{"encoder_arch": "swin", "model": "contrastive image-text model", "dataset": "photos with spoken descriptions (Open Images, Localized Narratives)", "train_examples": 50862, "image_size": 64, "crop_scale_min": 0.5, "horizontal_flip": true, "tokenizer": "word", "vocab_size": 4585, "loss": "sigmoid", "embed_dim": 256, "encoder_norm": "layernorm", "encoder_norm_position": "pre", "encoder_activation": "swiglu", "encoder_mlp_ratio": 2, "encoder_head_dim": 64, "encoder_fused_qkv": false, "encoder_bias": "none", "encoder_qk_norm": false, "encoder_parallel_block": false, "encoder_dropout": 0.1, "encoder_inner_norm": false, "encoder_patch_size": [4, 4], "encoder_conv_stem": false, "encoder_depths": [3, 3, 3], "encoder_widths": [64, 128, 256], "text_encoder_causal": true, "text_encoder_width": 192, "text_encoder_layers": 7, "text_encoder_norm": "layernorm", "text_encoder_norm_position": "pre", "text_encoder_activation": "gelu", "text_encoder_mlp_ratio": 6, "text_encoder_head_dim": 64, "text_encoder_fused_qkv": true, "text_encoder_bias": "all", "text_encoder_qk_norm": false, "text_encoder_parallel_block": false, "text_encoder_inner_norm": false, "text_encoder_drop_path": 0.15, "text_encoder_positions": "learned", "init": "trunc_normal_002", "residual_init": "zero_last", "optimizer": "muon", "muon_scale": "original", "lr": 0.0086, "momentum": 0.95, "nesterov": false, "orthogonalizer": "newton_schulz_5", "adamw_lr_other_params": 0.0014, "grad_clip": 1.0, "gradient_centralization": true, "l1_shrink": 0.01, "steps": 6000, "batch_size": 512, "epochs": 60.4, "lr_schedule": "cosine", "final_lr_fraction": 0.01, "warmup_steps": 120, "weight_decay": 0.07, "adamw_weight_decay_other_params": 0}
Rows from block 3 of the text encoder, named by matrix and row number. Rows with one number belong to one neuron. Each number is 128 + 24 x the weight over the matrix's rms, rounded and kept within 0 to 255. All counts start at 0. Numbers have three digits each.
# fc1: MLP up (text_encoder.blocks.3.mlp.fc1.weight, 1152x192), inputs 96-191
# fc2: MLP down (text_encoder.blocks.3.mlp.fc2.weight, 192x1152, transposed), outputs 96-191
fc1.1006:236161088000120096107255199176060163093099191212090112135000167114126065108167146000144128255128127124202077147067122161128133133142158208117097138146130128130121139007127164104117124170127110129114132096014125082093070027230115128108205160179080141182072127122015224101112026247234094180
fc1.1008:128128128121127126128128128128117128128144128129128128123128126128145136128169136130128128130130128128128128127129128122128130128128128128128128127128128128128128107128128128128128128128128128128128122128128129128128128128128128128128141117128128128128134134128128129128124126121128128128
fc1.1009:178112116140141170096175122130152150089131110114216109104124080212139130157094163135135042134064102255110037076100216083135125089131134138070114129127137137053127120148137097081165120141124013113114107148104092222130060000099063147000133175119129117149151127251113219142134134111084142128
fc1.1010:190136106255116119041224134089053143176229048122148044176145059156173083127092135176122002083155148109195074090194025095053097161253255162074141123139174139178005091107157231189075120039128113004223062131000111058151031239155004171058040120109193109100124092128135144198096128187184068077
fc1.1011:137132105128128132128127127129128128128129128127129131128123128128126128128100123143128125128125127130127128126129139128133128128128128120128128136110128138128128133126128124131128126128128126128128128128129129128127128128128128132131131128129132128129126128149128127128132112128132207128
fc1.1012:125136134124129132155126128110108128115117129119129127127131136123128160133130127119129125128120136130132110123128121130128132128128122130130129124128135127127128144132152109130122150128128128096112128127152135123135129128123130128127124126128134123125118110125133123130162144144127151131
fc1.1016:121166231078147106214128128127121131115073148255045105122173076174159112167175064159224126125037093137184171235116113073102095119079102191091123094131170129084087044034087149090104100196132003182129201065133090078202075074130004064104120140175144105041118167125176134131163255158120139149
fc1.1017:127000209191195127109222120162241255139091173164193161121000193116166009085218137215156201122222033097086100179159139158168051148051255068148111255135152255031075196079071095203155154092123158045087154153138189063095101094153102078127125126127060153139181132125131068000000097128131000156
fc1.1034:124147245123162103176152132114178199135084191224124127000135000013015176086124110074126169251178125103104139104128255136030218130063102121135116122029106189000225150174166026216079119181072055132089121137051202086172164140143000249202139146073067044224173174192172020093199148127070152157
fc1.1035:118109135125111173172105128035106135126000115112103070123163118179198255094074126125076127250105122057074144129102145249131096204003152109078158157212164196000164132173080166143183055069072124155116056144108204129129088096191103116158064180206085214006165221255222113077114125230185165134
fc1.1038:115137061065124098117117136144255141205175071038139048093085181137117138221107101113081194112089214047188052113094139169182149128084185060200126108233255139144198194092126125058123000117057075130131220088192212128197201189169126120107128127141131082130129155035070138128107108128156210158
fc2.1006:112110128151025124128255120132127154127161127160131128128130119118115074060130141083128137160132125127137174255000140108131121118153082006099127131112137128094099249132004111255136149135131128025174000129166135109125198151050167164183153119093129060136145130155127130119192163000150138137
fc2.1008:128128128128128130129128128128128134124128128128128128128128128128128128128127128128128128128126128128128128129128128128128128128128128129128128128128128128128128128128128128128128128128128126128128128128128128128128129127128128128128125129128128128128128126128128128128128128162121128128
fc2.1009:122141255125131132158125149162125128138100128170139140127092176129130099128146126128116079109079128022142137149107131128000109127127052130255051126129111136121130124139126118155111000128136129149128127127144134095141122255111172164255076200208128210123096118131129137130132129129126123170
fc2.1010:167087135141130127123110141180127000127167140126125129127111211068125120137127130127079103170123128146075123186122150172154113067040150118038219129076140148135122124151121128171074143139120191127146083202130000128208122083000107022141044063114114068142112124128151159128133129124128130196
fc2.1011:128128132127128128128128128128128128128128128128128128128127128128128128121151128126128128128128128128128128128129128128128129128128127128129128129128128128128128128128128128128128128128128128128127128128128128128128128128128128127128128128128128130128128128128128128128123142131128000128
fc2.1012:130128134128128112124128130129100127128128128129128127129132128125127129130128129129153128130128128128128129122128128138132139112120128128129128117128128130122127119127127129127125124114192131143128128131129126126128129128148138128126127120135125128122136128128126129119133128125128128135
fc2.1016:123146056124178149124128128148105161130125146148119085153147158092133080122135143131167080156146111197119126128093023184129130185134117109129183128180130152164071135144121137239143175166127126111092091171131129212154010140192255141146255126098128130146129088156149184146105128000132154131
fc2.1017:128129112058086124144151128145167134038126122153084128190127154212134125149170115098079096000113185155132194102197135140125098200131125094163130101164123126116136150123140064095130149008126191124152155139132206128125216135122009112161123053138129041140171000193133140149130128118137255134
fc2.1034:134109158134113129140168037128123126124114127067133130238127129142128000009255099085127163127175123122115136174127240144019127174145255142126255148113099126132128125133072127000129255128123132071037128115147172071134126109042181134062022249140041255138126124109129129122196124199125065128
fc2.1035:242080132135255150127127235127127128185133113143069128135111131126140000117133131123143169183120015136141172128125157040132195112000113116153098111106083139121170255134121062126065206186208229135130255000156130165128160161115129153095111077000136140102069064090127157122110097134151107142
fc2.1038:209148127154166129128095120115130114120125122144127126091128113087082070126129052160130101108049127121166103111129123013129108115070128130088126132130123139165129129253017128115111127138131154060126233255133136137227142125089141137000130209115132122132066144200135125130133132143191122000