config.toml
train_examples = 50862
encoder_qk_norm = false
l1_shrink = 0.01
Rows from block 2 of the image encoder of a small contrastive image-text model, named by matrix and row number. Rows with one number belong to one neuron. Each number is 500 + 40 x the weight over its row's rms, rounded and kept within 0 to 999. All counts start at 0. Numbers have three digits each.
After each neuron's rows are labels from the 100 images, of 14848, where the neuron reaches its largest size: "strongest on" is what is common among them. Only what is clearly more common there than usual is listed. The data: photos with spoken descriptions (Open Images, Localized Narratives).
# gate: MLP gate (encoder.blocks.2.mlp.gate.weight, 128x64), inputs 0-63
# fc1: MLP up (encoder.blocks.2.mlp.fc1.weight, 128x64), inputs 0-63
# fc2: MLP down (encoder.blocks.2.mlp.fc2.weight, 64x128, transposed), outputs 0-63

gate.92:500436512503552499459489629500434504523506497546484503496502531557501499490519516437457503484520517482499496602520482514482481503587450542496486460569523455469538452511455488485506505501508368
fc1.92:496488448464492482529498650500451468494506500498496489456486506509475559502450489521500492509512487477476493567446597483492495503484518523536458591615535508492598453499461495475506532496505477
fc2.92:494389500463517498501501566489501500529506503488518582476451556504482443501524561500452490453626478508536540554499467498497492507586445515424470582458499522505498492501503429516479459501496498
strongest on: text has "trees"; text has "grass"

gate.46:500480597561597478528474510498516511507543494575467479508546576485503471496498459495456519492491480461503535573499477497352502465423526497524505526478489500531486478500462498526466592481485504
fc1.46:500498472433497401548520499493517387502524539507500497498468456495521506562562501443591465563504534499417505462472506422509556421514560508500493451494527478555508493528501495508499465545496521
fc2.46:561573575435500442499499463478488503478491528467492471532497455489464514491484504496493470489391530500501472578525501502614500571501486527485483494504497563618507523474533457516495500475486572
strongest on: text has "trees"; text has "sky"; text has "grass"

gate.103:482579644492503498494520510482567509493546519569502531441473487521571460510531498437521531499496466553440493502477509512500495426535445448499466489456533475502496501545498497509585508537449437
fc1.103:499496477509562543532508565483501492469576493472465459449399558529513532462592416478496488549499473562591534504511474478506519456508442575475513524519537495499424491499494500473458513504497443
fc2.103:507457573504502498507501433434514551442526484493502464498459501513677487499490501404493506457534528628542503504500498531489494517539509487486499478521504501516503491454489482548476487510521449
strongest on: text has "people"

gate.117:513465482497496395453475496527481405389453514552513482533470525544542412539507511541520480500535519500499502496504520433511507500474466449505525499544519497475519509529508491496500437541636484
fc1.117:488414537524503462524501441556408497527382503502511555501534479557485504499499471506530511498505537403501490467504501494565482496454475503503507502522498489460486498639459529517501520445559490
fc2.117:517499495468500647496501483501488566500502499490505507504499403502552553512492437516431565587531443487528501494442504483522506413534493491513498490483519498514466552499376497499500491500505502
strongest on: text has "sky"

gate.101:499558502607437501388464561502501498529497440489522474561500503479530489503519482432579510455450531571490471556508455508490528498432498499493481448544498430548500498498462489519553563512503487
fc1.101:432487575491602447501550503525461498526544466588494434497495493489565530462496565441441506434472550456470443548553559496522512487498461491567479517508463509505515518460550501527506478492506450
fc2.101:500494423498480501420523415586523550504499508498504501472538502483554514498529547500497519687500499501544514523486505504499503498474523493504474483446498467512475495545513486442492413439517498
strongest on: text has "trees"; text has "sky"

gate.28:508529498585484477500447587480497462524475442541469515489492441512419550433502509525473567503464588496492507603497471549453508502500475525520443482508497477454502478503507498494596575539519503
fc1.28:581523624478548499499488502480507477510455495526435450472565546521468476495609554502465519479499499500504505534507554452434509484490510501489550465501480514418531409493453521531494529495503437
fc2.28:490381478491527526493516673479507505491473537505442590505502522541497495498492527506506494499468506509510610492512469503492472575500490500482503581499523502485482500517489531482484425467490475
strongest on: text has "trees"; text has "sky"; text has "plants"

gate.39:384494498616522501371505504517467472482507491517529514499507501537492525473541501533501529529486502550555556511520467541400494479477496479500486559490459529434455485516498503450484504501517415
fc1.39:556501485494519506434522512601485479495505490422499532500479502491492486531502500427487507501494575475437378463551540568609534498561500556494459493482501491470498522507554472549513445498492487
fc2.39:591480508497499503502543490497474490492527515462501499506490394512496502503508448508493521503493577461476498469440512500606444477497649460489550501500495561477500505469459495446498560548541545
strongest on: text has "grass"

gate.115:561427494504498490501537427415485474515544523548501474536506539538571441502497531463490475501482460515482425495477540550467500466491498474537480502520450508518507562455638504508423492510444541
fc1.115:485520497506492500486598490482495461474498487463487498573470543500499551490441490528477456468477495515640498527576562500492498500495495484534497509423482586494585487483468478557416546492484532
fc2.115:482569524540486544486504506431532422533474502500453498565540484527480592426449501529460505480489481502497548512497499554534444506533553522526472447436455503466489478511409446602507539512482502
strongest on: text has "wall"

gate.118:606487480532437480542458633440459482482494463532469504530495496487493578528481485502511510502553510457537481483472547482495482505518502513517500489579552506501506451548499395463500455545497565
fc1.118:545512556483522509451489537469495508493504508536466513458463590547486543500558485429458520485537507502521499469500484518481510494533354527500435497609501428495493512538495484518490458584449501
fc2.118:471342484495504482495504549574494458471502541504409484520515524501463548489477509502466496501499524447481550537500506502503502516525441513492501502519538611479453502620500512462484501490473455
strongest on: text has "sky"

gate.70:564418485518516426500441470510474504493464494508501504500520519515519438528552513481516520520518552512477517452413524509508534506428500499486500450582426479447494619514573505450511444494562500
fc1.70:509506428497460453500444512637483498485480500481537438458491512506494554527482502513648500512536516570510532425463497450534496527470485499489492493506498515458508485564451502499499499504586502
fc2.70:489501497535515496508496520534544505529483538536436502485505527462502575529486578505470503539501496402525512487465508552525402499429535551502482455472461464493461461488384517527569418468459500
strongest on: text has "wall"

gate.12:515527371565426452469497501458500517481518478496495478539507498498495539418508501536534533490512472494491528642505466565468497501534450510485498471509500512500508440510485518458615468476509517
fc1.12:570565552445468527523473540496509506451489500499473484509491552513484437505471573555494478535521498530505489526500517467377524468493517481484638536461484500454498534428442495506565465504493484
fc2.12:518499482490527564504556619505462500501448539458503535507459489524521433557500511455447501493407592530490502468568481506594545500507497500442532491520437532463515506523489514484455441473462504
strongest on: text has "standing"; text has "holding"; text has "man"

gate.37:491506412597455500466511454453493526554515512496520545493536436529489546477545467543535554493504461446537504517501478486508476500496478538501354425555519498537538506575503506491466499462472537
fc1.37:505511466521509471491376462475520537492485440499502502479523499507529541384542535603504518500462495507492510519524432520488511487545424432517500513456483494571485516509465559500602471471490489
fc2.37:494487436506518496493493426443512548462604459594512499494521503517450509491501499558500487444538443427486533508479520500417401515568498484493494500524543528531539477499607496500493500465515498
strongest on: text has "wearing"; text has "man"